config.yaml
model: "image classifier"
dataset: "capsule endoscopy frames (Kvasir-Capsule)"
train_examples: 42238
image_size: 32
crop_scale_min: 0.7
horizontal_flip: true
rotation_deg: 10
targets: ["finding"]
num_classes: 11
arch: "wide_resnet"
norm: "batchnorm"
activation: "relu"
depths: [2, 4, 2]
kernel_size: 3
stem: "single"
avg_pool_shortcut: false
widths: [96, 144, 208]
label_smoothing: 0.05
loss: "binary_cross_entropy"
init: "kaiming_normal"
residual_init: "none"
optimizer: "soap"
beta2: 0.99
lr: 0.0016
beta1: 0.9
shampoo_beta: 0.99
eps: 1e-08
precondition_frequency: 32
max_precond_dim: 1024
merge_dims: false
one_sided: false
adamw_lr_other_params: 0.0019
grad_clip: 0.5
steps: 16400
batch_size: 384
epochs: 149.1
lr_schedule: "cosine"
final_lr_fraction: 0.01
warmup_steps: 490
weight_decay: 0.09
adamw_weight_decay_other_params: 0
Rows from block 4, named by matrix and row number. Rows with one number belong to one channel. Each number is 128 + 24 x the weight over the matrix's rms, rounded and kept within 0 to 255. All counts start at 0. Numbers have three digits each.
# convs0: first 3x3 conv (model.blocks.4.convs.0.weight, 144x144x3x3), inputs 0-13, a 3x3 kernel for each
# convs1: second 3x3 conv (model.blocks.4.convs.1.weight, 144x144x3x3, transposed), outputs 0-13, a 3x3 kernel for each
convs0.43:141123124111142140119112137121143134130135171137123173105104136121126103132136147130110082152098115138119130089127130111098133112122102108125110128124142131133125161101135132111127142094107083120149133133111136126131125134143132160142171142144124100160108169096104102131123151145144092154078083124115118121130115159121160136152152125135106163124093128103148175138167103141170124
convs1.43:128133134144121149172087095085126167204117086125119141087133136111140085121139111148095131094133127128110104126152126102094107159085117143090142132116121114194162166106106150161081127148087098146122135140113089088129131118169101122136068100130124128136145151139122134165108175151129148111141082149108144163143165117127089135127125153113149170141076128153114165113105118132092134
convs0.44:118118150152118142127134119118141096156113145110140132190124140128147147098120103139152136127098125136094135179109135118111146140154108150176168129152111138182123090117164095125116166157130093166120123133089205167142124105138147068156126150149089152123092113117122132098111074136161070061145158109151107079186143075160148159123085150176143208118117072119111119143100128110134180
convs1.44:088128141104119134127126158111090119168102111135101129119094125126144143130110120056147120140187120122123118137128095110103133121118129134133124121102125118121114152135101170125108119131101140094109150170129146104116126114121103159140142159190127096107103145143133120147112084146135097116134151112093159137132139100155146156165153097140093153153133108108105168156137115122139131
convs0.45:101102160111125145099112149095167157077131162131109057118186117165131148138140102160120182132119130128113109089133102146131112197152120106134117133129133142149070129130114159126137111144174106090125120100138114169163149126070138164156132122075143133143184145160132114096130096126114116148099114151128132159111148075124137179082143182095116118140085117110118154060092116129145120
convs1.45:111135137107138124188105108149162148127093117142071124136110121102131153199114144144117105159106104109113144147172173183133098070126142114106181126179141152156136126116142170115115147151093120117127175165136133144131127102140163072139143080120184146138114107119120137158195138142085175168143187140153118154134101117149120130124144118136134145139137110075112105136165130106148145
convs0.46:166164092119131144112104173152139094128110125122137130099083135139119121129158139132182134141156169141159061102101131127097109104120121153155120116126105145149094110162157123117125112126126111099108116111123103162104129098134117159078109086082109114133117148137140117135121165146130107141137118126135101146142135138191141104123134125109106102098116143155150125094125097108151105
convs1.46:117120090105140160153122130113113120143119082095109116140156168084135102128126135148150136127104121128138094119087136103156140103114141119116127169122131122119111109145112099100126154127110121106113126097107061104126115121121132134170113104103138109117163131128139152117130142120123115130164130121171142122134158141095107140110160123123140187097169154163126131140128150129121143
convs0.47:096128119110166131140144131152140144118081119125092066183120157105117122111141166163131128131112139092139106134123112094113130117118152100070148149146126145106100102141149121101181137136123087120110115150111098115118147128139125109128150135086103115115193118129105104119078150105130124133119119153110105121113111137115082108157130153162156097121121122167116139120111148140156154
convs1.47:088081118135118136132131106146151128138151142126091137083109127141128119116128071131112120131116113127114117141140110115113128120127097147131150148152121115099088093119118095125137104119111165099139143145172132129128138096133143160148097148105090150136126189119073076123185129181162102140120126118102139142094105130137131080156130126101081151099145134115107132157105115156093094
convs0.48:122156129125126130143111088104134176137127120125092187095128112145124123135071139163124100078131102143117131116131123119108113118093102106181128095127144135115165137162183105105103122130123123149150113131102137145098128153094140118130150146124096122135102092139153168126119122134131139128086138078167149126138151110175149113118096157153146133111121105149096115105156108087133109
convs1.48:208137119069161078140079135117131118117091154139105119133132089136137119131148087154134114117144104113154128114116089130124108106143137140064130115153143102148128095121135147154146119122141138144147121100139113111086170155129116106160152088143126115124170149137102135187143087120102133119132106126160102145135155180107163145152168121142177140187119159103116091115108166124118139
convs0.49:099140127137114119103094109184152128129100124097166100163106146127134123092088107139188145113140101182081083103150165161155087099129068155134117092129115183153151086110097156101115140139083182116073130170139193163126135095148098157157114134163116163154190138132142091134097151103111132108080145103128118125153129132125100104136138135160161084106116129119103065152114105159135189
convs1.49:127147092106098116156111165143166122161147198160132151146102137122111114114183133173170144154125108129115128136121102145124175063159181163138143080153128173140120113130134126134158105108130125123089127107155117150118116116144139192132108169122116152127163135109132187164144094102112129141110139142173168103115097171126179148119121123181153161130152128101125090137082153103105134
convs0.50:121174109103143148123138103140135091141149128150161103103127080121121131124108108115124111130137119114101095154124129123120119106140137120145143152136180136112187090104125118099159125120098119117103148145096151137109124140101129095136138142158147132107096125106109118135140122089132132124161116110161132124146141127109128158123077088158119134154104124111118106125103130132148129
convs1.50:131102139116126180121160156139143126117090146158115127132093132130127116141126150132114116119147109130118132128120126146115156118114164172156171138145095067118163148099098122105118115124123119134115131122128135095144120160158100152161159101159161127147091154135088132110100123134140118135065104093119090106117079086128124087088137188128112136154137127135131146117109105138103163
convs0.51:127160149136155083102128092122119113120104142133100105086106114143120123117141117139135103134126118135180094161102129091128105100114113169096125158135127110141116128105124154139134137112133167133097114116122076109134118080103075123077162080150122084131139122083125092104191143171152101116101164093112109140112091118097145132111154114137112156115173160139074131146146158124135140
convs1.51:140140118118123130126095097143121109104187103128093158137109112137100112133155067096130149147134144147080096129148110153116141132100090168151103121142142124159148118166130124071148195098114141131106140080120193123098172109110134126112101158136103170081120088136116127174103104118126135143128175081134090093132147091149187177117173137109141146109119126133116125155143127185115121
convs0.52:128159133116121142140171094183141114156144089116155092131203175100126197129150106148177129091063125175105099122142129118117093075116098122130137104126165161084128126140105119130164108120130150133087154123114153101146146123115148125132106123140126138101124136143161175172100098114090105152107080115103151122125105120056117160106047148175119080160156130160101141146166155159128125
convs1.52:151132148170126139097120104160121155139108079150115174149140135112124202144115145138140117142106145104128101121133113137146098164121123172107131133119106173157108133129091177171105146131114143190144147112109098151161127100122165127131115150100176100149137145143155130165148100145117131100070122174110131145127116128170109091108124176120139138179143081148120117128148157155191147
convs0.53:166145156187182108106129074165123155142121095159142125111159136166150129131119136107121147112154124081115147125112099096156144157123123132119162141254195075146151135133118139156168123108119126115115165106126152136116172150114135130101127112141120106129106107111132133134141167111149159151142142095135143103145142136135143091118099141121120154100110104123113108107132122078150079
convs1.53:095146116146100115099139105084116143125132089136134135121143146152126165146158159171138128112161121093114148127091080085104103131121109138143175154119132140126120090124132158100113132099143107094149107118121133163125153156073124100099133135133135092134123164096115112114167113100156111119192113198116047127149128121154126115140116140126160079141108139111100131139127099146143159
convs0.54:100133132145126118127101174144117142075128135107113101101123135133170141140101140133102120143159107118114145158152134150175165156141102106102109137141090172142152163104147087090087092086113116121128146161089133129117155183152151133143129157065101141108100102128109094145158146093134139147132119129093131148156168135112139130111114118113126088154101127114110108099133122160100159
convs1.54:095113136121145168113098167170153134147164136100124110124131169150165139123127115120132130131106146107115088163170133132139135147156131137080122082111114135133147146151119085116118098142131106132091109146126084119106164162161128108141112116113124133137144174124137169087101123124121095189124154128141141143115158120140107107141105107124130167170165119135109135082143135146144146
convs0.55:149122127158121097129144149101138149146147111168118130156147121112083087124122119122116081122165126096133112118137130141135122134119153200142112109180126162093142120116095123173147123103161113079163096096157121099138174126139171139154098160160122101131144160147160121093125122120147153153118125111150164147123107132102093123135091128152094106140128132116130116106132179134117141
convs1.55:104139153099133136131106089148127140100127102094120120127117101126146120169091138163106125140145133098142109137102109135122134152155133126143134180132169120112138146140114147155187150128137083115104137110143132185130133171102127160109116128159123139123094102143141155167187129113080129147130116143132116171140084143100125118116112111152165152103136136128112160103127124136134118
convs0.56:148115111083144097104149096104116090133133137107171110086091121134135137140139091146122145193142120157121131140165129128101067137089143152091108124135095150147167164132134136094116090076121127161168130158134116135141135129138126116140160140154105099126136127143130182139096122116137181141152064112130122119116100100123115080117145084135148136168125153131117136128149131124106099
convs1.56:133138158126140107140137119172140150166149145148144132150144100106073102155153126099130134136152111096108112136117130136109111151116142140143109126121133134109124068117105130129099134109155114146071123126114181101100193123157126126114156138093092117147150134158145129118125184101130136105116096095168128105122110130127152130104156107143148084135108128125109118135066126103119176
convs0.57:123127152109176131126111140081133155113147152136169139140139116151106118114131125103102124156125133144163135126148112118116128119106122158116060126080154092138119112101156168119151102118126140092112123156120111207120153154118154110141138142135120127132144119101133077115199173141075110216156134212149142199127151168121158153119127080142112103120121121093110121095116124098122092
convs1.57:100125138140120169154102099120100128106095098101136177142135122119127087100117139115064160093141065159103123137137113138087143121080130157145116105156128114109111130119089124139106152157126164202122142137141155124168120092111152143092152117139102126156112114113083086143144130130170174117119163143210132118120119183147182125146098099096129121131110096097135125139076147123123098
convs0.58:160152134120123163133079185118155114133134089136129135129135076134119109073120130132165132129169136098098119131094116127126131103115109104067126104104153129125137142094167219104089052118131134113092126083138121107074141136120130071098149154091153125089118122082125105183128169122119191157144186141134169180101138163110148127125179118109078160155152164142104157127135097156100107
convs1.58:112140129157116125160127151154148109122140091090142141150132147147122101154075153099131121107091155090146093090093141116118133155116119126076096144164116140128116122062149093123110091136108150129170117147105175144133144111145135153142124085139122126141140144103110130113123123157130120103148081133159068145064134091129115098131137155139172094136093127153131160109166153142177162
convs0.59:148156128134152181165128161118141100115102155118121122121160163120149118115135152184161150147109153149172139166126128155132096158134116089105113147118111126091103114150124120122129151113146156117113139105130075095158120114082166127147132115109156080161098160086124114144130083163105097132107138101133128157115155109130126131153154119125105138127088139146156144129153147121123130
convs1.59:146140094124154166172104101138104135156166154112098112109119115125115144152121121124111112128133128161123076141146147177089144081103163105114132149114101110133112130182130137114113117107120132141107111129122120079107106123075116113094120128149139140156168128139107109092145158134183140109173176089102093117120104111152147134134157166174133129122109100122127096111114114128134122
convs0.60:116168127121137109129115167146160103141123141160166156137129106125108148116127126137097113109118115132091124170159138112147150103117108131150147125123112097120120119103123145155158119146167089113161115160164149125106126139175122096129123140128154103107134131140113162128124083107109129104133156137190095151113113097133132139147137081120181140161173113131118156129173097157158143
convs1.60:123136118161106138089112051175168131136108146122154165106141131094141092122109131186099166150148145130192127130151110157154103151101089138103124162165135131085097182106146120130163112130148137113179126158129122147136115140073142150107163102170118133131149127165136109128133112096083118141119122096090156124145113170155150080104151188103138120143115109136169111135153142120136109
convs0.61:108099143120117144174117143139168154108108146120138082076125099108152135134096121137136122108133106148112118145093107105132121120119124124099118105160094129136157135173120112108116145091180135132109115114148092135143136128077119148125140111136150111127122118141151131168160138098139094136097141127131140114109111110132159119177098124174151119162142120145109126151139147118148107
convs1.61:120135133161157131145132153122137112179093114088132107163142156140155126162131135149102173103115116139082099114140079166136141143149122079169138147107118174134129155159131109121122162088101147153165135136125105166094136135124124140168087125134114109142119118171153163128125133120115109159137100104131129130133123136121100154140165130114098128118085147148081125128129133170155098
convs0.62:167168151123176169109151133108131127140106127164114145109145094103088143116143162104094135139113127122113104118124150113106087138108141076128089149125108113144173151159131137107109165111115106110099164138100130103153101111139144122118134097124139163123108153142137111152128094124146088132139092111127118188159140139085106148117120087111110144135152160120141139090155099129128096
convs1.62:145176168147145154201105167109127114116128117136098103108112092092106092135091125133124134144112146142113098113137124148131138098122112132126126134143146119108120162167110152121129149144127147135127152121108171178168166089145155144125144141141111134128107112145125140091141117136109127046122134123121125118134127098076099132113123129182153091130116148115090114131114129143101110
convs0.63:120099122146136113146093144126127115103109175115099093133102151181177158125188203125115104132151074128141145091133142105149092128107109140113136122122171152120170126109109158102108092117141111125123121156133110115167154142126117101149108141102128173104122122113141088112126153127142139101122103166109077175150122128119117149133137142140102139128161125111100077103168105126139139
convs1.63:145120111125139135104135170113158102119123093154143189143093119139116131128151140140112154135162151114133104125130136105170120129100119144163113120133138163141125149123174109135142143094156147125108143111127126086124144118156113149179167175088161102166141162152167129070117140137139136183163119164140136151130116172111150127136105115127145149084131146117099089158098121101109149
convs0.64:087084137123150102132158179147122121084161074126108082164147149105075106138139134097110144123112116148124077152150148133131174130132145143122107117121111094118111131146144113147105140098101103146078150133144141107117078150143119119157084130114137132154170151137136119101145116131101114130122087173125108132141111142134141127083183156094127096163128144099141166111170093121139125
convs1.64:140140111157140159115100144124167119173082149115122142134132135095157187091144122139148131146126081137111097115102135116161164136138088112152160108091108111132111151132126097130137116113135158139136140125107114091132154160127143146143117085129135117095166127080133108102144100131119190128106113145112133095147137135105129119128136116122134101102145132120144103133111094103118144
convs0.65:147114073158131111110102136137121131098143151108105118135119136127134110122098107125102146110099148095124139159127150183131121118092091126118141127193115107153154110121119109161153128154170111112121153137146117068104149113126126162127137108082094072134128104106114122127125095136130075139131158106112115121096141155077116193140119089119148111160153077135119152131097141156085173
convs1.65:135176161150127146110136097132102148098095163145106148126137127143164125110134118149097114178105160171169153150130119169110127138118147127129129077103165094106136176163123122087112122136143132153116113158114137153127119103129110175147112150145115140121130134098113123151097121112139173088116082163085150141134112145118151168127134126127104139094130138180141139140127083104089137
convs0.66:102153121106125107087130129147125137141121104146188136153133104163177160118148128107084159095104112134101126137172124143163135151147166124156138086105140124128075113100108100107107139101073134116144134124122144122164162106114122145176131135174148118160113095162124165123131134107101149140128114086116102145115160088180120135171185158104096155129183105150113123155134143121095128
convs1.66:144110106163121153146147135127132088166120146180130161104132104094111120117136126140137119145114117092113097163163164146163154135120117098137122142155104123108138128170165119098166114145142144143141143128119119149152112162114173153125159151098121106125122128146138109065136154156176143134103139147126153115126114147085090097157152131130131159092129118149112119117130140156170149
convs0.67:105137099153126121127118123130118117146099089086143131111103130168131117182161143156142118168087132102154114133110154134144090106139130107086093135165103135114114154153131127126154110103100097145141197156140181146124117135109161155148141138131111125109119120140164136127164130123105149099123160135124104185158136195146170167151137125182178121106138150158127099136129141070129136
convs1.67:123122112112121117117166122085139134128127161108111121144134183139132124108129092157125141128147098125168120110154118135153119109136113157128104125135125112135106102116120155151187100105137149117177136148136141140183138153132152134164110121126131124155130158153146137144129138105150091111099126167121118150107162159119153132067190143133132120130117083116141152136130116105128101
convs0.68:137127122166094170088118138121145135073106144104130157158131118155182145118141166118148117152158143102133094130097136104092154099122139131169111149106123158182146145065170120163181140131179126157130095148141122196118144127133105199139169109034165105129127144129120107115099133110176132131120125134109094114142113125120135174126156141126104077114123116169092100079100096104123114
convs1.68:117134130118149093129142113134086124128124118091066103108162158161098133152102075104124141124116086127102161142133101134122127119100119121129143171163159141112170177108110168122123149158090110105120114148153081129116140118099150113138139115154144138150167152142134130125169086161138110139142098095079093147103118099094095082111109137138159127158121214134116136128100103141136159
convs0.69:091113117144126106099148139082130094122126155148128141114117087136118105154163122091142109125140168121174128155115101100102100119121132109127113086128114150129115120103114103111154148148171134101135115156214148106121049147142139107115161134091127112116079156115113157124169144148124138140151102080164143085111151147115154145152165168128181170124157163108135154083131142118117149
convs1.69:167131174127136106104121128126108070098134090158156190115162126180119165129154136144097104104164146183112093097143066099115126085104156139122109132110111133097143173155153106158138141121116096142079096120102170115150134114151154145115092110137155132099130162151137089109130140159132132109091140187112116110110120147107133124113136138130133129119161104101149148121152140147136143
convs0.70:126110116103105171088110139125086108140106120121108145121136117154130092097112146114079182085132125090128130135137071105113126141131099158112119088115108099112119093135169103127117166106065158094177166102120113118102090104125093176119177123094122111106129107145113132117144125101134194141153137134117152170085097165106167128150152138100125117160152131142124154142126101135109131
convs1.70:098153137106129112119138132196148141129104128142106150112130138128172157139107120096097155091106144115142133146164108109129139133098104123090120164100128138165151128125141100108096126098132128095158129179163111140156140101106130139152123145189169104169148116105105102139128148132113095101162144117106115115123104135162144144133183092112119147125129136122105128144086150124093175
convs0.71:128147153122128127122116108096113135108118086118117119125137101141119131089117142162109135131144135128150094117127101124119141127103126177196124126141151114151143167169181136153090130138110130131153078132181109137104118104121132108122133135135115125138136160165143129141099113130138117100125154112130116109111093155144153107136150168143135133121193161147139122138113121103092123
convs1.71:105138133113149112148155145110112106102068115120123123126109125114115103137113098158132153124126128114150137162114172139141113125103127104149158146161146171131129137137121097127093108116125131083135116127111100129104132149126155063145143111105111149108144118105121125094096107179116091138142132123107118110140162142123164138121139150105104128115138148126124134113133138140090104
convs0.72:198140104136131084118106127120126149108122151128177182145136130084070129141155173097140128160107113191129100119104096123099116124133153130138146165128144111132104153102131153095142118138129179126134137135144149115127128102132105105145093088148106127143118142181154098163108112136147118112147102138131204121130146088123073131175126130104159154080112105091134113137134125093132156
convs1.72:110138158145148145144106075127097108121082115079171088141159128157113127124101097149088163116099151115101146133119139146153135088111120145170093114122112161128113108141173122119126102077118102109123127127100153104098083127126106161114143115129090154153139122132171115129106119149117110133162113065090123127147105128122089138185107090154134114175095098152112116136141110113080124
convs0.73:134149091129146108134101109119120180115137079122115106161103130108126124158109125117144119118124133120131111138149131137126129158104126131117094153135112145098133134111133149137113162138136146135137100163124145122138137122109143133129090097132168147134132156132127109161099089139095139125111138157123086119094115101126118092120127118132098177113134133112140140125131094114146101
convs1.73:140156145097127109089068131121132115151137111134160098136146120136157167120143090130115166099132120177106097128122074120106122136093130138115153119108165110110170109091108127082106135127130178115133119133149113088133139116129149106130149139116117118064123126107178152120155109152090104096129116104127115188135129140122102148115086078102112098125130127140132126106114084098121127
convs0.74:133142118080104129096144157140124122099116156155163145155127142157161174152092117119147128133109139139166165126131136127135101138124106084118127131163128132141135130150168128116131121106129130136109105179115149174136120124132092144136110113123095128130093111116109129108106140126136159117169097128139101125094140120115161128069090118124122104132120096126107107164151121107135103
convs1.74:134145173108094126161141121065132116067105147153099104155136104133127144133116103144148112052130128144177145141135145113096119127120140147117143124128135149134111092110084143148079159155158113065127152122124132121126130140133096147184122121116144098143128087164119132156093137172159168131138162124122129131102134161086144138113140174139137152132132170141151112100122128124132102
convs0.75:151126091106147124100129166138110120088113143145116115134102130144173068166089111105096119132156140124149171129158141118102153104093120107098137129136131108133130132110157106124173079122120109081162135149101126166071123141132134077154191157176157151139102163134105131107142122119132175102123135109121101133154158203143130097146121079123171135150083125118153144113135143125131138
convs1.75:145155181151148087100134051164100099109097124120144135152116127196142090118160089130119186115142117118160132149165116101082135115121110151152122114168110136135148117099159137151133172162154107118139084087165126150107136176124089183123125058126140106117072144091107082134139101159163131100135101114113149134091075116113167127128213076123126144121087130159144118151146180138112153
convs0.76:135145175129120192099101158107178168116148120137114118134119158096171106166144115110114126118158146160111094096132114133103116118143172144114123125132088159144105146142141158129128107121133084158124103091119135136136139153149125127132168137100122127072106120120159106129121138165105144138138143141120129100129144133158123122107112115157108097124133112114128140090124158119138131
convs1.76:119123123126128164129188134137133148140164143102081127178159153145100155092111150134136109124084083123109145160093147115140138100137173137114117145089107115139101081155151121165134138176098100117113123166128157105157157133111144114082185139140115144114130128142111103119143102097101106094139132140125119110124125164160137144124111084131151119117127101122143128113147146145118153
convs0.77:105145109108125138168138109138138163138174152159125115120146128102150128171114114155151103117122165091144136092095128144112130118134123120157163124110106141086134150127125134124109129174177154153124095150142122188161153122120131151120095101093144155150157138097114093128140098120096094108173143125119116136140112125115147124108115147129140140149130102162113142087154150080124119
convs1.77:145111119128138155114092125155127147109130100162141119179113105154124113113111107126143114169139125105179126161116142127158137100083160144120108123186133128131137141109114065130163135146153117079133116157119129139175144128139108103122134137158127142172118122108122174126139121149108150126087127154083100134140145102138158117111118102142141124135108101119102128102113109154065095
convs0.78:127109143150117126151125125161127119149133118112107150102129115119105123112133110134118175135123137136101112130085094124146108132134124143133119133152104078131150111168121140106098123140172117090145122143143125182115171117161130125131116157120164188131167167169148061074117073151089169106124161116115083129112194169134131202139119098149097126076117150105104160125123135105109134
convs1.78:136133114147143119117137094125156121129144121161123135133099118124128135159143150130139122111099146097121123142073115109099158090143136108134108110105103118134091109091135115131108110110167159140139121123148155120123099086129097195150130164131134105112143125118177139115148139101118089165093149144173158160162139159119175137127106119111152172117097139112118122099132085080126117
convs0.79:170134097141112139096113126112103091133107114128141124074146108162112070167126149109173105134107176131106096127111150145099118099114160166105084120115118122154139144102138143135134149108138122135107121128093131088214130094091094134132130160130112099111116136134112105161120133137160125101152138154110140165140150110122150133128121143111104148119122123100091147149152111178111143
convs1.79:136119101149114126117084136156130121146095132099107099141163120129122109146114098124129101108117113133142145140110114105141118096134113134072119110138150131122137171208084143106104123135112121114113145142170138115108166107163139116096148125133079110156157178158100143118138143155167175124160114129076154143124117109156108133157143119128162103110099119149125114154123133156137129
convs0.80:100173183143142138125154145155105157141120148143169140131143146159116106115086120155147120080134145120133150141136140103123134131130133168102117125140121180188134110155157125147127151159138111138147124123149159138124142109117116112131155110161127120085125123112118089133114138106130117115119154132101141112091099098117150163113156140136175137130113127097099099119094096118127149
convs1.80:132128126147130084119118144156156108142108128116114111097153117128135111102088125119111143093111139113119128104114148154129126092137144107117108152111102090115154098122113155133165148129140114119123108098140162137099158133104123110136079114117122138149140155124108130099143126077120140100129144136177168188167140135123138099115126108126146112108111129100134120123110143140114125
convs0.81:107137137141102107105087156146166164128124104156100145131085170108139146122134130147146157110097123104108088134106132153114143142092144124138148174103127133099095134150146113093107067096101122131103070096114133144159127105162121134095104155121128137122099096139124123103132128114102119134125087110119127103107094115141132104125140158151117146143092104127154104182078173130136133
convs1.81:172117116128133134171150169090146165130118133147132170103128102165111116110165171152129137157147120125097129146083133132139135097117111163116114105141106095125105126118120125123096116106099107100130117136164110149153121149139120106143137114118116147118120125124159110114109122142136116129146122145123096113118119139131149148131128099128100150153168133119143156155187142198165129
convs0.82:155084156134102140135155168123115149104139071157170121101121099121122121112162128137154101134097152102126145119163112188115133111108127123108132114101142120155145139118145110146128102142146122145168162128135154158110142137099080175130109115096134084156070124143108106116107129189108121169182106138095124164157125171144134113118081099126125136109168151096113125156119133166154145
convs1.82:159097129128126166185156164138111117195099132107119142096179137127107126104131172142169149095177124107131146172161173131104144124132170092136076135119124108149093119130108096146125113089115170099125113161124155137142153116145132065127165082163102130120121106115086176100130068105147079156108117128068133165166094071108117135131127149126077106121086093143071150146130124104105127
convs0.83:152154129194159141143142141117123133125119130153117133152184174169128143107147132126176114147075119100131100163108122127139110112093106096098126102126072175151158144125148151120139123129199096125146096146110128119122106136168125125118097127126093098096126144103123135134102095131180108079100149156161136105171169129081099164104119157073137131145136155111091129129095088114093120
convs1.83:096131120122126108095113113187138147108145130131143154134068117127155115109100097141171094099134093117139167126122120140138115143154115115126152129124115120135082149127094130122124141175115134123160122120121152146099101109134133151138080106080074116122112095136133150155175103156141107175129175106126134122091115107118115123096141126115121120133076139089136146085103094124118130
convs0.84:142123086129139126096127144126166142134133142074095149115111147129120115138115140142119109136127142147138118109148133138130140114108140129106151137157099066090130115146145113132142141115158115125082111143141163193151130137158173166119136105107118112166142106127160088124083116098131181095187125126124127127078156183112161213152151081083107161088138105126121163131112111080134136
convs1.84:109124144100133136145149119120112126123128130141129149098144111109137167086130094082104150126104170137111162133083117142145074113082098130155110137113090138143138113140146139119152116126139099100112096096136136149119109109111128104146104157164106116128127109154128143119139116151114105143170144082090130124122192137205227116138103136141135141118131147144106113128170125096115159
convs0.85:105087169133071144121126136145148123166133119118117135153109096137137117096127125087115135105166139097128134109114103123101100112125127108186133093146114126073084108140160120127196174117147109110123086132127155125119141169161130126118090124139128128138141130142167125126151169125125155118128126113154144117114111084109073128106133147156126119080094072147097123142106091096104154
convs1.85:093147157139095116120106123105078146075115137145086124146148140105152145142103125112089099087181122114132127134122111101144118107104126152176074106104142106116151139123132109115143131106095100157117110102143115096148132137111122124118100100139145121097138110151084119148130144099130096181143130156122127096116072144143133144145172128109103119120115149133117182130127090091093134
convs0.86:161143119119129120096141120160123127119115101105075107117128170119139113142096116115157152156091157162142121112138191152142123124126127125112084144131103129116115150156086126122116146117129103081122111119115138140157159107111129110089144154141143147136125127152133138165084132130143138162159092119095096101105154154124112142103166122159146161141116140119105146063145121152130130
convs1.86:095109127129093101150111143121120127139145150170159121107113116135101130122145099150127136086102131078161097135110142117132138137123167111149160138122160114135128102129140089134136102175119120147170106118165142112119127163119162123125159097138101169107117124101096173119109180056127128097126164131161149095132158121126141128164133135109094109142109096157123119126143135112161122
convs0.87:143127129107131177107182127140138134114108169139174100126111131121126101104118100114091127140115166153156096146110133114136104126108138148132122149136122132126140086158123131145179105184128121102159125152119113153125149107118098125154152151113114083137117132133119171107115133126105129132110082171128136140125160114134140092131124120161137133099136103143155114135091137082126144
convs1.87:161109166131111148121121075141137111113098134115147142113131110141149107144141156103147145114151140109137099124133138128140135131120100136088100136110157119167118098124123146137124150156102124104095131140156131129156153063171112121139171088122153121160137126135113125112129111126133131153095142136101160102141138135152149108150142130120117133103138114130124146109129141119131147
convs0.88:150154164118169119113145108169146119149138105161152134145108100100139134170117115126148107135104119180144161076131142128138125148116131116153145144124149113100140116110090122138079123112128130085091109114145148110080146146134143170096124132126149081132131120154132073096130104085144135140091150123174143138140088128134155109127117105146157118091078162123165159114100165119154146
convs1.88:098112134126118196147126166105111148167161104133102106138136168090143154122206084114101106101105163115131116141130164114103140137140120125112136108114116168164155116136139185103122110108141146115168111149166075128162088183083143143119126133134167143131151107134122112107204130105092109132102122145105141151125137106129111170153180140167121155087090120214145165138147097159138093
convs0.89:099120129123140132141111120125124174152138169094161157157098122108151135146112125080098168084103158144094128118126117124087154122156135162114156134104151126122191116119160115154157113115162116127135140100160145116128102140160152187151106107097118095139132109071113151122122109112121128115066089151127113122101085162103125146109144132143146129139167148106086132106114151128137125
convs1.89:126135155134133114096065140115100158100105141090122135078143142122123132157152110135187120122123133153170078120158157090172133121155094122130116111132121147130119110114138123141159096091173146126122086116096143124156164094190082148189086102138123119130111149124123141149109100118116126143116079093106110162069159150071132133135146133123118146093158146093119118140151072085144133
convs0.90:107139122088139140151103123135111133126110176121142172135139111130130142133158129112129126108143156167119135115148116133163089090152143140164136145128142116091104136132142154145150168149152149119161103147162106155169142102139114157138096118098095086111177149130124116120135146106134120152184127085158148138140121140159112123116123130153118124126139130094104169095103127097139132
convs1.90:174219058087132161100129105138099132096109115140126126101119138138191127130167098144137118143134202149136123150107145121088125140143157095115147112120123127122142120115139131105132121127133161149134118101148100137135141163105079113099127165089158163193134117100109142121112125139100132181101140075116106101164190168122127117138125144132151097198197162116090123116136101156130110
convs0.91:118064093093160091133112082149143142114135072108103064164103140141125142164133133107142139109147093147127118138164143166134143154121113107150150120116108140143109121117103133096106160115109125147116118146136119170190114183168114104140114149137147112143164121143155110158114173140104117156113150103112152178137133148101129153135203171143129166161128107063168115104162097123117120
convs1.91:089116091105095142113102125166110106127148160094163124119130121150100159115111112169124105125136202139151161103124138120133122151123185145123131136119098124118163117132111176173135129116107142133158160147127157147167115131136117106135125136128133137114093127074075156126104121109149080106133136137118122129183102136123122143138125100119095089104128139158128137104123145121132132
convs0.92:089171172122122157112101172123102135124128150149148099103107112118129153130164155112119124123098114117092121169123152122088126100118124134131113133100132139161158143127093112106106143127107121126191119131126141123089104118119153109083137127093137127157126128123139121117112127098144074135145131117123120092140121100129145140136177121133155161154155117111105092137072116137108126
convs1.92:172153138154096099147155136109136095115112124072140138117135145144132141112103095105132151099120126105119106161135111144147120129092139117186115104147144131079177151137116151091112115125112093132159097091106112109109139126140142114109135136112108118107135134140117135129139153142139123128134180122136102104131116093117126149131136170138109106101129137107108154092143124185128120
convs0.93:128182173106100085115134137107110119110153167147197184160130110134160124125141145078140146134096130125147107096121144112149121158127123174154139132119123120092100087110116097071148134156126103117105141126107115122113108096069149133146132144116151107133143131143124105143118146115139115180152098121155173120127094120127133130079115095115146128160090091112135146092078097078091110
convs1.93:124149139187148178135120129127109178126108106160096118113161127117149148172108105105084139162135130110109128143062092113128106116138131102131142146153116086082141184138100131118162116118111158129110125157141101131138104174137170107157162147143160132137125136110086123091166107076115152134152124053164107172152139087152135107110126109120155172129109139108148111139127107107101135
convs0.94:111140133075141137145133119114154125115121082087084110140120131081121105127158129121095139076108144130112128105120097095123098128146162132117136110126128105108140104139164134122157142121147152103157092120154132136123110100128182120139146129143146134129136117089113127090129084156123086106142142131083101138119104135124105144147109078167135123137115100124167127137144141120144130
convs1.94:126154124103141103145153115115084111155144093130097157115117146142110132101131093128133125122113130144117137108140097105167102152126110128136120133092119129118090136144169146094115126121132144137132075132128134092112106129136120101102141142177110151144114119115095179118108098169126098126074163109098130107088120084115114153141146123128118170121135158120095110127104109107135189